config.toml
encoder_arch = "resnet"
model = "image FSQ autoencoder"
dataset = "photos of plants, animals and fungi (iNaturalist)"
train_examples = 155796
image_size = 64
crop_scale_min = 0.5
horizontal_flip = false
translate = 0.06
color_jitter = 0.1
bottleneck = "fsq"
downsampling_factor = 8
encoder_norm = "batchnorm"
encoder_activation = "silu"
encoder_drop_path = 0.05
encoder_depths = [3, 6, 3]
encoder_kernel_size = 3
encoder_stem = "deep"
encoder_avg_pool_shortcut = false
encoder_widths = [48, 96, 192]
loss = "mse"
latent_channels = 5
decoder_norm = "groupnorm"
decoder_activation = "relu"
decoder_weight_standardization = false
decoder_widths = [64, 128, 256, 256]
decoder_blocks_per_level = 2
decoder_block = "plain"
decoder_attention = true
decoder_upsampling = "transposed_conv"
levels = 7
init = "torch_default"
residual_init = "none"
optimizer = "soap"
beta2 = 0.99
lr = 0.0023
beta1 = 0.95
shampoo_beta = 0.95
eps = 1e-08
precondition_frequency = 10
max_precond_dim = 1536
merge_dims = false
one_sided = false
adamw_lr_other_params = 0.0029
grad_clip = 0.5
gradient_centralization = true
ema_decay = 0.995
steps = 5800
batch_size = 128
epochs = 4.8
lr_schedule = "constant"
warmup_steps = 290
weight_decay = 0.1
adamw_weight_decay_other_params = 0.05
Rows from block 1 of the decoder, named by matrix and row number. Rows with one number belong to one attention dimension. Each number is 50 + 10 x the weight over its row's rms, rounded and kept within 0 to 99. All counts start at 0. After the name is the row's rms in percent of the matrix's.
# q: attention query (decoder.mid.1.attn.q.weight, 256x256), inputs 172-255
# k: attention key (decoder.mid.1.attn.k.weight, 256x256), inputs 172-255
q.21 116:48 45 43 66 51 41 45 53 43 46 39 38 32 45 57 46 40 54 47 43 51 51 49 45 44 41 68 50 63 43 40 64 67 55 50 49 60 62 36 41 54 54 42 37 53 63 39 50 52 59 52 66 52 42 81 26 51 55 45 33 65 43 62 49 51 56 51 39 47 52 45 48 39 56 69 70 62 49 55 44 48 51 57 53
k.21 121:60 49 49 59 37 58 26 52 59 47 64 49 45 33 64 42 38 37 55 62 46 42 50 55 55 45 46 71 45 44 51 65 49 32 54 73 74 48 52 42 57 60 38 38 42 51 66 51 43 63 48 45 52 42 50 37 27 55 46 58 36 53 47 48 48 52 41 45 75 51 52 47 51 60 46 48 67 64 54 37 43 50 52 39
q.22 112:51 56 53 59 76 57 61 52 67 59 39 57 36 44 61 55 57 58 55 71 58 54 40 61 55 55 48 38 36 50 33 58 57 55 45 51 59 57 43 54 44 35 44 56 59 65 44 44 49 41 43 34 50 68 49 45 60 54 46 25 55 54 63 53 44 55 58 54 38 43 52 56 45 55 75 50 34 68 45 48 41 75 32 46
k.22 129:47 33 63 59 46 71 48 46 52 49 49 65 49 56 62 63 55 53 63 41 65 50 36 56 53 61 46 53 50 42 38 44 69 68 33 53 54 41 30 41 42 65 53 51 55 63 53 53 48 57 40 42 63 64 43 64 28 36 40 30 55 39 43 45 54 69 44 45 37 49 57 57 56 56 49 47 46 54 48 57 52 57 46 52
q.23 116:54 41 55 33 42 60 73 43 50 34 46 44 45 54 64 75 64 44 53 57 45 43 56 68 55 46 57 42 44 49 46 55 53 68 57 77 53 66 55 48 51 61 50 54 48 48 58 45 49 54 42 49 54 50 85 53 34 58 52 45 48 51 46 52 51 56 45 49 70 48 71 61 57 64 44 56 57 38 63 62 39 44 67 49
k.23 134:56 53 44 53 51 40 29 44 40 39 52 47 47 56 52 71 36 54 41 53 31 37 58 33 49 58 56 63 51 48 40 59 50 49 44 47 52 64 36 43 53 58 41 27 49 46 59 59 47 49 55 51 46 53 62 45 66 49 46 53 51 60 50 51 65 46 56 43 61 55 39 45 60 50 74 41 63 44 70 36 67 57 57 55
q.24 122:60 48 31 38 64 64 68 50 46 43 47 46 43 50 49 68 60 44 39 65 43 52 34 40 41 56 56 51 41 62 54 37 48 51 39 37 37 45 32 47 56 58 55 37 37 42 57 46 43 64 61 52 63 53 68 43 52 41 58 43 54 52 53 62 67 45 48 51 41 52 57 51 43 57 29 57 73 57 56 48 57 53 54 53
k.24 126:65 52 49 38 48 54 47 49 38 56 34 47 32 54 40 55 73 51 26 57 39 62 52 45 50 47 68 54 54 39 64 53 45 49 30 49 44 32 57 61 63 41 51 48 52 41 53 42 25 49 55 58 50 44 52 38 55 35 47 53 57 46 51 35 53 40 39 46 51 56 51 66 42 59 61 54 34 52 68 46 48 44 61 51
q.25 128:52 49 51 62 60 38 36 41 55 46 51 55 45 57 48 58 34 49 54 26 47 79 42 62 38 55 46 60 60 56 43 26 45 60 52 62 35 52 47 41 67 54 42 39 37 58 48 40 39 54 52 39 57 32 65 31 58 30 49 46 53 69 42 46 52 48 51 48 51 64 55 51 46 51 56 60 76 51 38 50 41 47 53 65
k.25 137:56 55 57 55 47 53 16 43 45 41 46 64 52 41 33 33 35 43 50 45 55 52 51 45 46 53 49 58 68 54 48 43 49 52 46 47 48 49 53 39 68 53 46 51 53 45 59 63 71 36 54 46 54 25 54 40 55 56 36 66 36 59 43 35 55 38 62 71 54 67 52 43 54 50 59 48 62 56 50 46 51 42 64 37
q.26 130:64 47 60 49 55 38 50 67 50 52 42 57 27 51 41 61 52 56 57 38 42 29 55 36 45 55 55 56 61 61 53 46 68 69 52 39 48 54 67 60 48 44 50 49 37 34 50 63 63 57 63 63 55 56 43 41 35 56 57 44 52 58 53 49 53 43 48 71 50 58 65 62 48 49 61 65 55 54 41 49 58 35 56 40
k.26 126:44 46 52 56 62 53 46 68 39 48 50 69 55 40 54 49 45 40 53 41 56 47 45 53 43 45 62 69 59 26 58 50 42 46 43 51 54 79 58 33 48 50 51 53 49 55 59 44 56 53 55 34 60 46 76 51 43 46 68 53 57 47 38 36 48 47 51 61 48 36 64 39 53 53 58 65 48 35 36 37 44 41 35 43
q.27 126:42 51 47 49 28 46 24 50 65 52 50 51 54 51 64 47 37 35 56 57 52 49 49 45 54 45 33 62 39 35 55 64 53 47 52 57 64 50 37 64 57 55 58 44 43 36 37 53 53 46 40 50 49 51 40 60 51 59 40 55 45 52 45 60 56 47 39 52 44 57 45 43 72 60 29 52 51 51 37 67 42 68 52 46
k.27 131:55 42 49 48 23 43 39 32 51 69 44 61 50 43 40 26 65 62 50 63 32 34 34 50 53 60 49 66 43 48 54 64 42 51 73 32 47 54 62 59 53 54 59 52 45 58 54 50 48 59 51 57 51 50 58 52 61 62 50 47 73 64 38 55 36 52 42 37 41 44 53 54 40 71 67 51 49 49 55 33 53 64 41 56
q.28 123:45 42 51 44 41 48 41 55 31 53 34 61 72 63 56 77 35 52 40 27 56 62 53 45 49 46 32 38 47 50 49 48 55 42 54 64 45 57 60 66 66 59 55 41 59 28 42 59 50 41 47 63 38 45 65 50 29 49 58 66 60 42 55 42 39 48 42 46 47 51 53 52 56 52 47 40 30 54 55 45 46 36 66 56
k.28 121:64 38 42 53 58 53 32 47 47 54 57 32 67 54 69 56 37 54 50 48 59 43 55 60 51 60 45 64 49 27 57 44 43 35 42 52 34 72 49 49 54 63 44 17 51 45 62 45 48 42 60 69 44 57 25 45 47 45 53 32 63 45 58 40 48 42 52 61 50 69 70 52 48 58 19 52 45 49 49 39 45 52 50 48
q.29 127:44 54 43 54 54 49 53 53 61 35 45 40 51 49 31 47 41 57 57 55 39 55 37 36 43 41 41 49 55 58 44 49 52 43 56 59 41 47 51 44 61 36 50 39 50 29 50 43 49 60 38 68 43 56 81 38 49 42 59 62 47 44 44 48 44 55 44 65 45 33 44 39 37 38 24 55 62 44 44 75 36 48 49 53
k.29 134:42 56 37 55 39 58 40 28 39 45 35 46 46 53 51 48 47 38 65 46 40 50 52 46 54 46 58 38 54 37 48 61 50 46 54 59 46 34 46 55 79 49 44 47 46 50 38 44 49 43 45 48 48 58 61 52 50 58 55 45 61 58 55 42 35 58 57 54 31 51 51 62 41 75 55 37 68 58 50 40 69 32 51 55
q.30 126:52 40 54 71 56 63 79 56 60 60 56 50 46 63 62 76 63 60 54 75 47 61 45 42 37 43 57 42 53 64 66 52 42 51 51 43 50 68 42 58 38 61 35 39 26 31 42 45 39 28 42 36 61 48 42 48 48 51 53 50 35 41 40 50 56 55 52 55 70 56 40 44 54 51 41 60 60 47 54 52 48 63 51 53
k.30 132:59 42 46 50 42 49 72 37 36 62 53 55 42 42 43 60 58 47 48 36 36 47 42 37 50 39 60 52 51 56 62 38 52 48 41 45 37 41 44 41 59 82 45 68 47 42 48 61 52 56 47 44 34 34 25 46 50 49 58 75 42 52 66 49 63 29 49 60 45 56 42 38 30 54 66 63 42 31 66 36 58 54 63 42
q.31 134:54 47 55 54 58 70 39 65 47 51 53 72 43 57 55 80 51 51 35 42 66 64 41 53 42 52 52 54 35 46 50 65 58 67 43 41 48 43 55 54 65 76 43 56 44 49 52 41 37 41 61 53 46 60 41 51 42 48 55 52 53 41 49 50 45 68 52 57 75 49 63 52 34 53 45 68 68 41 54 46 64 56 52 54
k.31 138:36 35 50 47 53 48 54 60 32 38 48 63 38 57 51 72 65 38 44 34 53 87 38 61 45 42 61 75 44 40 47 63 54 41 37 26 60 44 57 48 51 87 38 32 48 49 35 48 55 48 43 58 55 67 41 55 36 50 38 61 43 46 51 61 44 34 50 44 59 41 46 40 45 64 44 51 58 43 47 45 40 40 42 54
q.32 089:50 43 60 51 44 33 39 57 40 58 53 64 51 55 36 51 45 54 64 49 30 34 52 53 54 62 51 55 48 51 42 52 44 66 52 49 51 57 48 41 41 49 50 56 59 56 33 42 48 44 64 46 35 49 27 35 32 61 42 42 54 40 37 47 37 40 50 31 49 74 69 59 54 57 40 37 60 44 44 47 43 51 35 65
k.32 085:36 52 53 56 70 36 57 62 48 64 48 61 49 46 57 31 49 32 45 45 35 56 64 54 45 47 68 48 50 53 48 47 46 62 53 35 31 49 56 57 36 58 33 47 63 55 46 54 48 55 36 60 49 59 53 52 46 40 46 50 55 48 61 41 56 61 55 72 57 48 50 54 42 52 26 61 57 49 57 67 49 45 59 34
q.33 088:43 43 47 51 30 58 44 58 38 30 37 43 42 46 55 40 68 60 58 43 24 44 61 58 54 51 60 51 49 44 55 32 52 39 70 45 40 55 46 41 55 55 50 50 44 63 42 54 59 51 50 45 45 54 53 77 42 43 50 61 42 51 54 62 70 39 53 55 66 52 35 51 41 50 47 46 50 46 45 60 57 38 46 59
k.33 087:59 60 50 37 40 46 54 54 56 62 55 50 41 50 73 51 50 49 41 52 62 52 52 56 44 54 50 43 50 55 58 50 45 44 43 59 53 53 23 41 49 56 39 53 45 50 50 38 41 50 50 40 51 46 39 59 09 47 50 42 36 65 51 40 35 60 52 31 43 39 43 60 61 52 76 48 44 38 40 40 58 64 42 39
q.34 092:57 41 50 37 47 45 40 34 47 43 58 41 26 73 55 63 42 47 46 42 47 70 30 41 39 52 74 53 44 45 41 58 36 47 61 44 52 66 45 46 54 54 43 36 42 65 50 35 49 65 66 52 49 49 72 48 41 51 53 40 38 50 38 47 64 52 35 51 68 46 62 66 69 67 66 53 46 49 47 61 55 67 41 59
k.34 096:51 43 56 38 52 49 59 47 39 52 55 42 44 43 55 36 44 41 32 41 66 50 54 58 46 40 53 47 39 53 68 55 39 53 54 46 71 66 68 57 43 38 58 62 30 44 45 56 57 46 43 32 47 51 46 79 24 50 64 63 50 56 62 57 58 39 38 35 59 38 39 52 41 49 51 46 53 69 41 68 34 56 34 51
q.35 086:59 43 36 47 49 52 38 49 49 58 36 56 42 62 44 44 36 39 54 61 41 52 53 62 44 57 53 60 50 42 54 41 46 55 51 48 52 55 56 55 42 41 52 61 39 61 55 46 58 48 45 52 47 49 49 67 39 52 65 54 60 42 31 49 46 53 40 56 48 53 42 38 43 69 37 60 59 55 51 51 67 57 54 69
k.35 084:67 52 50 59 51 32 66 52 53 39 67 66 52 63 54 57 53 43 50 68 56 48 60 50 61 49 53 50 47 23 41 44 46 50 60 56 44 58 52 38 48 39 45 41 76 43 47 60 59 53 54 46 48 58 44 72 60 59 57 42 52 59 45 77 59 53 50 50 57 56 56 60 49 48 29 46 54 36 40 43 57 38 48 49
q.36 089:62 63 50 53 42 58 58 47 54 49 41 63 52 54 58 63 47 56 33 49 31 41 64 38 50 36 73 56 53 41 57 44 49 62 49 52 39 42 42 50 63 64 54 46 49 58 76 43 60 40 59 49 38 52 52 59 40 38 65 66 49 37 54 41 62 47 52 54 54 54 48 38 45 61 70 68 61 48 34 52 47 27 37 46
k.36 089:49 66 35 45 60 40 62 56 64 71 54 52 54 60 65 47 32 53 36 58 59 32 61 59 38 60 44 58 40 56 58 61 51 42 45 28 51 49 45 67 44 66 40 63 44 58 40 52 49 45 43 58 57 56 52 48 61 51 34 52 57 54 58 53 32 66 47 45 48 65 44 56 47 40 36 60 56 44 55 34 52 46 43 39
q.37 085:53 59 55 50 57 55 42 40 42 52 59 38 54 52 35 66 50 55 44 50 39 52 46 50 56 57 42 39 46 43 61 34 40 50 42 58 57 46 33 43 61 47 42 61 64 52 65 51 53 50 59 71 42 45 49 73 52 43 40 55 56 37 52 37 52 45 54 63 33 34 47 50 58 43 46 50 40 33 60 48 56 48 37 35
k.37 089:46 52 53 53 57 56 41 59 46 57 30 56 37 50 42 55 62 45 66 40 52 36 43 42 37 59 58 54 39 52 40 47 47 50 66 53 28 47 32 42 52 72 62 49 74 50 45 49 45 53 52 51 38 58 54 50 69 54 47 53 44 45 47 46 42 40 49 42 49 67 51 43 60 49 39 61 45 33 48 43 41 46 71 17
q.38 085:53 46 58 47 57 64 59 51 47 47 46 50 39 53 47 37 60 46 53 42 66 71 49 46 39 49 53 51 35 49 50 58 60 53 45 50 38 41 50 51 40 43 46 33 48 57 42 55 47 53 56 50 44 48 56 49 55 56 50 39 59 53 45 61 36 55 63 36 53 46 68 55 42 43 45 55 54 55 55 59 54 70 60 41
k.38 076:47 40 43 55 52 56 54 45 56 50 38 45 53 55 37 50 47 40 52 60 36 60 66 41 72 33 51 50 50 54 69 57 42 51 40 67 43 56 63 41 50 45 45 45 57 48 52 59 48 37 52 50 44 48 62 45 44 56 49 57 48 30 45 43 57 40 40 48 63 57 73 55 58 67 75 49 60 64 66 68 50 44 45 60
q.39 088:38 64 39 37 65 32 37 59 47 61 52 62 36 58 49 55 43 44 43 50 61 64 45 57 48 52 34 51 33 32 63 39 58 50 45 40 50 51 38 52 36 45 66 38 52 27 52 48 65 56 41 60 47 34 46 32 24 35 57 45 52 42 47 37 61 41 42 60 48 49 25 66 35 46 39 45 50 49 66 61 43 49 46 33
k.39 110:51 47 39 47 40 68 39 41 36 35 53 56 71 48 61 48 43 30 08 38 41 45 51 52 48 56 46 43 49 46 50 47 43 54 33 64 40 50 56 53 56 56 61 55 47 56 59 49 39 57 58 46 61 34 40 57 17 46 51 36 65 49 43 50 59 38 42 62 53 48 56 37 53 30 56 61 69 43 27 53 57 64 46 53
q.40 072:44 47 58 53 73 48 56 60 45 29 42 35 51 43 35 52 53 71 47 54 58 82 25 44 48 46 39 46 56 50 50 62 50 58 47 37 48 39 53 44 48 44 34 43 52 45 50 53 46 53 56 62 65 62 65 39 64 40 52 33 67 49 56 41 39 45 50 66 25 41 50 52 55 40 65 41 46 55 46 45 38 41 49 46
k.40 078:50 42 47 38 46 44 44 38 28 51 40 48 47 40 51 44 64 66 32 26 35 44 74 30 64 50 50 44 50 43 38 36 47 48 38 69 38 66 56 61 54 45 53 53 51 48 52 58 68 45 36 57 52 50 56 44 38 61 60 42 45 51 19 42 60 48 66 59 53 48 68 38 38 42 72 59 40 51 54 40 44 56 65 41
q.41 082:63 51 46 66 56 51 57 48 31 58 24 54 49 69 43 55 38 49 56 33 37 31 58 60 44 57 63 48 33 63 49 39 54 57 57 52 55 51 38 52 47 35 64 49 44 55 65 59 60 51 30 46 55 46 47 56 48 52 38 40 58 68 50 47 50 55 48 50 48 45 48 44 61 37 56 67 61 54 42 60 35 75 47 54
k.41 086:57 56 37 59 49 46 51 57 64 54 48 45 60 40 40 63 55 56 48 52 51 58 51 61 58 47 52 54 58 67 62 53 49 62 52 49 59 52 45 58 53 62 50 53 40 55 37 42 64 52 49 53 72 74 45 65 20 54 51 27 48 52 50 52 47 34 72 42 48 62 60 48 34 48 68 40 57 39 36 57 45 64 53 51
q.42 087:66 56 42 48 64 64 44 52 59 34 57 64 36 42 52 44 42 43 49 38 68 63 65 41 46 51 56 37 41 45 58 62 65 55 52 51 54 45 51 49 40 60 38 42 46 42 50 39 47 42 50 42 46 52 55 29 66 51 61 31 53 52 38 46 54 58 71 28 48 69 42 47 48 42 55 37 50 38 72 44 44 67 61 40
k.42 080:69 50 48 61 71 36 51 47 66 43 47 57 59 65 47 59 52 51 59 52 31 59 41 45 64 46 63 60 55 48 37 26 54 55 57 47 54 49 42 58 57 61 45 32 52 46 33 55 35 35 32 38 47 57 46 44 59 47 40 47 68 41 48 31 50 50 55 74 51 35 54 58 57 52 45 44 45 43 64 37 47 46 54 56
q.43 080:51 47 47 50 48 39 53 41 54 68 47 59 50 45 58 39 53 57 53 60 48 59 51 41 52 40 53 69 41 53 51 37 62 65 60 60 56 69 53 60 50 65 36 41 28 60 53 41 55 58 41 56 44 68 37 60 71 49 52 41 62 48 57 53 38 45 59 50 47 42 45 52 44 49 72 45 47 51 52 54 45 54 38 66
k.43 090:42 58 47 79 56 56 47 47 52 53 47 48 61 59 68 25 34 41 51 36 54 39 31 56 46 66 56 42 52 52 69 55 54 54 70 58 40 39 48 43 41 53 50 39 56 51 49 56 38 61 54 61 43 39 54 42 46 54 62 46 59 47 51 39 37 62 41 29 51 43 43 58 37 43 58 54 57 65 43 41 47 53 56 45
q.44 092:63 53 45 46 72 36 50 48 48 49 54 63 52 52 60 58 28 51 55 62 37 61 52 46 49 54 55 42 31 55 81 74 46 30 43 55 50 37 37 48 58 52 47 40 48 60 62 51 45 35 59 58 67 37 44 50 46 55 44 64 42 49 53 37 62 56 57 35 41 37 48 34 47 57 39 52 57 41 67 51 48 56 43 47
k.44 089:39 47 47 48 52 68 54 41 62 60 56 62 49 60 46 46 53 34 06 44 60 41 56 42 41 44 38 60 67 53 40 39 50 50 49 45 53 51 66 56 51 50 70 44 57 48 51 55 43 48 34 54 66 46 53 66 50 46 52 41 53 55 56 52 47 45 50 60 64 31 54 59 53 63 55 63 43 56 49 52 47 49 53 59
q.45 084:54 61 62 40 67 43 43 44 42 73 57 51 60 41 60 48 44 51 45 53 32 28 63 53 59 54 27 56 41 33 41 30 42 64 44 54 67 52 39 54 47 55 34 68 51 59 38 57 52 55 53 54 44 40 44 43 52 29 42 62 45 48 46 47 53 54 47 56 48 59 43 70 58 45 55 37 62 53 43 27 52 49 54 53
k.45 087:48 65 62 61 71 48 72 27 56 35 41 53 45 66 49 33 53 52 56 31 53 48 54 47 52 51 69 50 39 54 47 49 41 59 49 48 29 72 35 36 49 58 64 44 62 57 52 48 47 54 46 41 42 61 33 30 43 72 59 71 50 60 52 43 53 46 50 36 59 55 46 51 57 55 36 55 57 47 45 65 43 54 44 48
q.46 085:29 56 47 42 34 37 54 38 50 49 54 51 50 51 51 44 50 40 59 47 48 39 53 64 61 42 59 50 49 45 37 51 49 49 52 56 50 74 50 59 53 51 61 46 61 72 46 49 58 62 45 47 41 39 56 59 60 59 47 47 41 57 65 59 64 56 52 33 60 45 45 50 40 38 58 50 50 44 42 54 56 30 45 40
k.46 081:47 46 53 43 49 48 37 66 43 55 53 51 45 36 51 70 65 39 68 39 52 59 40 52 43 52 55 41 51 46 71 52 47 34 50 43 25 52 40 46 51 45 51 62 63 43 57 27 52 67 60 45 52 48 56 36 69 27 60 38 47 49 66 65 53 46 50 45 51 56 56 36 50 60 46 43 49 49 59 54 64 36 51 68
q.47 091:71 46 54 60 47 51 54 32 35 59 29 48 62 56 46 56 56 42 32 59 41 66 61 56 59 45 66 47 55 62 49 57 45 69 46 45 51 50 35 43 68 57 61 55 66 45 67 44 48 61 51 45 50 43 42 47 34 52 37 62 61 35 43 25 48 62 44 36 47 61 37 50 44 58 28 61 51 43 54 45 47 43 54 69
k.47 092:65 53 45 44 47 57 38 37 78 53 58 49 57 55 60 70 46 52 52 67 38 63 73 50 54 54 49 58 39 48 62 58 48 45 59 39 54 27 42 63 32 60 56 39 29 62 31 58 34 54 49 58 49 46 56 55 42 49 46 61 53 58 55 59 42 37 42 51 59 54 53 43 47 41 48 63 54 58 33 53 57 66 45 44
q.48 088:61 33 59 47 53 57 51 48 47 68 50 48 44 53 60 54 55 62 51 47 43 59 58 73 57 55 63 53 43 51 55 58 45 65 51 37 78 50 37 58 48 44 56 58 45 50 62 59 50 50 46 59 57 58 62 53 25 53 59 44 70 60 56 61 48 53 58 54 38 51 44 50 51 53 66 60 65 46 53 53 46 61 50 38
k.48 082:58 37 47 44 66 37 45 55 55 50 49 42 62 47 51 52 51 78 39 36 57 59 57 55 61 50 76 40 54 43 75 55 61 38 45 52 45 64 44 48 49 54 32 34 48 61 34 50 53 45 61 55 53 53 28 40 28 53 49 53 52 58 61 58 50 33 54 56 38 53 60 47 43 68 36 55 58 46 56 52 24 59 60 61
q.49 079:48 64 68 65 66 55 50 57 52 40 53 53 35 36 56 53 53 65 35 58 53 58 59 62 40 47 43 44 62 57 35 61 57 48 48 32 44 43 59 41 46 51 51 52 51 66 44 46 47 46 54 43 60 45 46 46 40 42 44 36 51 41 26 37 62 52 55 50 36 50 55 35 52 66 45 46 48 52 29 38 56 51 54 45
k.49 082:64 67 50 52 61 46 51 31 67 39 62 62 47 75 58 70 45 37 55 50 39 40 44 25 41 61 52 66 46 32 45 41 57 33 59 53 45 66 34 61 33 47 57 51 67 43 62 54 53 32 46 58 39 31 51 55 69 54 54 41 44 52 41 43 48 37 46 38 39 54 62 56 46 69 36 50 45 46 60 37 56 39 57 54
q.50 089:44 56 49 53 48 72 45 42 46 33 56 55 37 55 39 54 43 42 33 27 62 73 67 47 33 55 39 59 44 48 48 48 46 34 58 37 49 51 37 41 42 32 40 55 41 32 54 48 39 48 46 40 40 43 57 64 51 41 51 44 32 50 42 31 55 40 63 58 58 51 38 67 58 51 73 55 47 52 36 38 45 76 18 49
k.50 095:70 59 31 43 58 54 52 36 51 57 61 44 46 50 42 67 39 34 12 58 46 53 60 48 50 36 46 55 45 49 53 61 44 55 41 61 69 65 42 46 59 54 45 47 34 57 55 48 56 43 48 46 53 41 62 55 00 51 57 55 50 49 43 54 55 40 55 43 58 46 59 49 46 47 73 46 53 48 33 53 35 45 50 52
q.51 097:43 38 47 57 74 50 55 63 39 59 47 58 65 57 51 64 36 44 52 43 52 54 52 50 55 54 54 34 58 35 52 59 69 54 57 57 43 50 46 50 47 46 47 30 47 42 53 54 45 47 47 69 38 53 31 50 26 45 48 37 42 56 47 57 56 45 31 39 61 43 70 55 46 67 67 40 59 47 56 43 50 42 49 41
k.51 086:42 66 56 46 64 54 71 32 47 67 42 56 64 53 56 46 43 58 34 41 64 28 44 49 29 58 39 57 58 42 63 45 44 49 57 52 43 47 49 47 50 37 64 58 48 47 72 53 47 55 51 55 59 61 28 24 56 48 62 38 61 35 53 54 49 43 37 47 54 62 50 63 43 43 69 48 51 59 54 48 49 56 40 69
q.52 092:51 49 44 65 44 49 57 41 53 47 48 56 61 60 66 60 38 57 47 45 43 38 45 39 44 45 36 66 61 71 48 27 44 56 66 55 49 53 64 47 47 49 48 59 26 38 53 42 53 47 55 43 49 51 29 63 62 47 62 48 43 58 42 42 44 43 57 70 55 46 42 43 53 28 46 60 46 53 25 52 54 72 49 55
k.52 088:54 48 48 73 43 35 48 64 56 59 54 46 48 52 54 38 46 71 65 36 46 46 47 68 49 46 65 47 59 30 65 63 47 54 62 52 58 40 49 49 63 57 46 46 42 65 55 44 53 53 49 63 50 60 50 50 50 60 49 51 32 56 60 66 36 34 45 20 52 45 57 50 42 37 50 52 65 50 48 46 54 51 40 26
q.53 076:52 72 55 48 48 45 44 47 51 48 50 55 35 52 59 52 51 31 44 41 83 69 72 17 32 49 57 56 29 49 42 39 57 59 56 46 50 65 48 41 32 53 39 31 32 40 42 56 51 53 33 61 47 49 69 46 53 36 60 36 64 47 37 43 55 57 44 55 68 38 62 53 46 30 59 48 46 44 50 44 52 49 60 55
k.53 079:50 46 38 45 44 43 54 27 57 56 59 48 53 52 55 53 57 43 40 56 65 56 62 45 57 56 66 42 57 52 30 48 49 58 52 34 57 36 59 53 50 58 34 55 34 53 36 51 61 54 48 43 47 43 60 51 30 51 66 56 55 47 41 56 52 41 60 59 66 30 58 41 56 51 58 50 48 73 56 62 65 52 33 61
q.54 083:48 44 62 45 53 43 50 47 32 37 52 60 58 35 44 45 38 69 47 51 56 35 66 53 51 57 40 46 50 63 45 33 53 54 55 45 58 59 50 40 47 43 65 62 31 65 64 68 38 56 58 66 49 49 50 38 50 63 38 46 53 56 46 46 39 49 50 33 47 53 60 66 55 68 61 36 69 59 50 52 38 45 57 51
k.54 084:36 38 49 45 67 39 64 52 68 55 38 64 43 56 45 63 56 46 59 29 30 35 43 43 64 48 65 38 44 57 47 56 40 56 54 56 51 47 35 51 40 54 45 46 63 52 56 41 40 58 59 43 38 38 59 25 60 58 45 47 32 51 38 53 57 60 56 39 47 49 61 42 52 61 33 47 51 39 52 52 60 41 46 60
q.55 081:51 49 65 37 68 44 37 58 59 49 64 49 41 54 38 42 43 49 64 45 53 38 30 39 53 62 45 44 74 56 40 35 44 57 63 66 65 42 49 52 53 43 57 57 45 23 40 54 58 55 41 51 63 57 59 64 64 51 53 30 64 49 56 57 37 52 56 50 57 52 44 70 66 46 38 39 57 70 38 37 36 60 58 34
k.55 090:49 40 45 53 40 42 55 91 45 55 40 49 45 38 53 56 44 62 72 47 35 39 46 47 57 59 57 59 53 45 60 44 41 52 55 42 46 53 64 54 58 51 40 51 46 41 58 47 53 42 51 55 34 45 36 47 88 64 43 45 37 48 43 55 49 71 47 50 51 41 56 70 49 54 62 28 43 32 56 61 37 54 68 48
q.56 089:57 48 55 48 48 51 60 48 38 60 49 49 43 37 57 50 65 56 48 64 56 55 66 52 54 67 47 52 42 34 56 62 53 63 35 38 58 40 51 43 37 68 42 42 54 54 49 52 46 43 63 40 46 55 60 53 26 46 43 58 56 45 46 39 56 49 46 65 57 48 48 36 52 57 20 50 49 60 53 65 79 39 75 53
k.56 085:56 53 35 49 64 64 56 41 77 21 53 61 37 43 52 63 44 32 53 62 63 64 76 47 51 37 52 51 57 67 62 42 56 51 56 49 56 48 38 50 62 61 67 58 64 38 43 45 60 50 58 45 57 41 60 44 61 55 37 52 48 51 49 43 58 50 46 47 38 62 62 47 55 74 35 24 57 48 47 48 44 39 43 41
q.57 080:43 57 54 47 38 42 63 42 68 57 46 47 65 51 49 47 73 66 68 35 44 33 27 61 36 40 49 37 56 68 48 41 39 47 58 57 48 48 61 37 42 53 66 61 66 50 45 63 60 42 42 66 47 56 40 39 70 48 69 48 63 56 65 54 38 53 62 41 31 59 36 50 43 36 42 28 41 62 32 48 32 45 53 49
k.57 085:55 52 38 51 38 48 57 67 62 59 44 43 47 42 58 33 62 67 69 39 33 49 34 46 61 37 71 17 48 64 53 48 60 38 41 48 45 46 63 52 39 50 36 63 44 48 51 51 50 44 50 55 40 58 56 49 46 49 34 18 36 48 54 54 48 57 52 43 46 57 60 32 42 35 53 53 36 40 64 52 47 60 75 40
q.58 086:41 34 47 57 54 54 52 35 54 59 39 41 57 40 39 36 49 60 52 45 60 48 41 57 40 32 67 38 35 31 38 48 53 40 42 38 50 37 65 51 58 55 54 46 55 57 51 64 49 45 68 74 21 41 39 60 49 46 48 43 53 48 61 55 71 49 56 55 45 48 51 43 42 34 57 62 50 46 51 47 36 50 33 49
k.58 081:52 63 51 57 62 73 44 60 37 53 39 36 57 47 44 42 38 31 55 46 46 49 64 52 57 64 48 49 58 57 39 46 53 46 45 49 53 49 66 29 60 45 59 60 46 57 55 47 42 41 41 54 56 53 51 56 25 34 53 41 34 19 43 37 60 63 55 32 60 70 55 41 44 57 62 39 39 50 52 58 57 59 35 40
q.59 088:41 44 60 41 34 48 47 49 66 67 48 58 46 61 49 53 49 27 44 65 68 51 42 36 54 56 40 50 51 48 52 57 37 48 57 42 59 69 52 66 63 67 52 42 47 64 44 56 39 30 27 35 40 40 55 53 59 56 46 55 57 48 49 61 63 41 43 43 60 27 49 47 47 55 62 40 55 46 52 47 62 44 31 49
k.59 083:70 45 49 63 66 69 34 57 35 34 53 49 59 35 50 59 48 49 41 62 60 36 44 59 63 50 45 31 60 44 46 31 51 57 59 59 53 52 67 40 61 44 70 69 58 46 63 55 58 64 54 39 48 39 71 61 62 46 41 46 45 54 63 53 64 45 54 61 43 56 46 51 51 40 42 59 44 54 56 61 54 51 47 54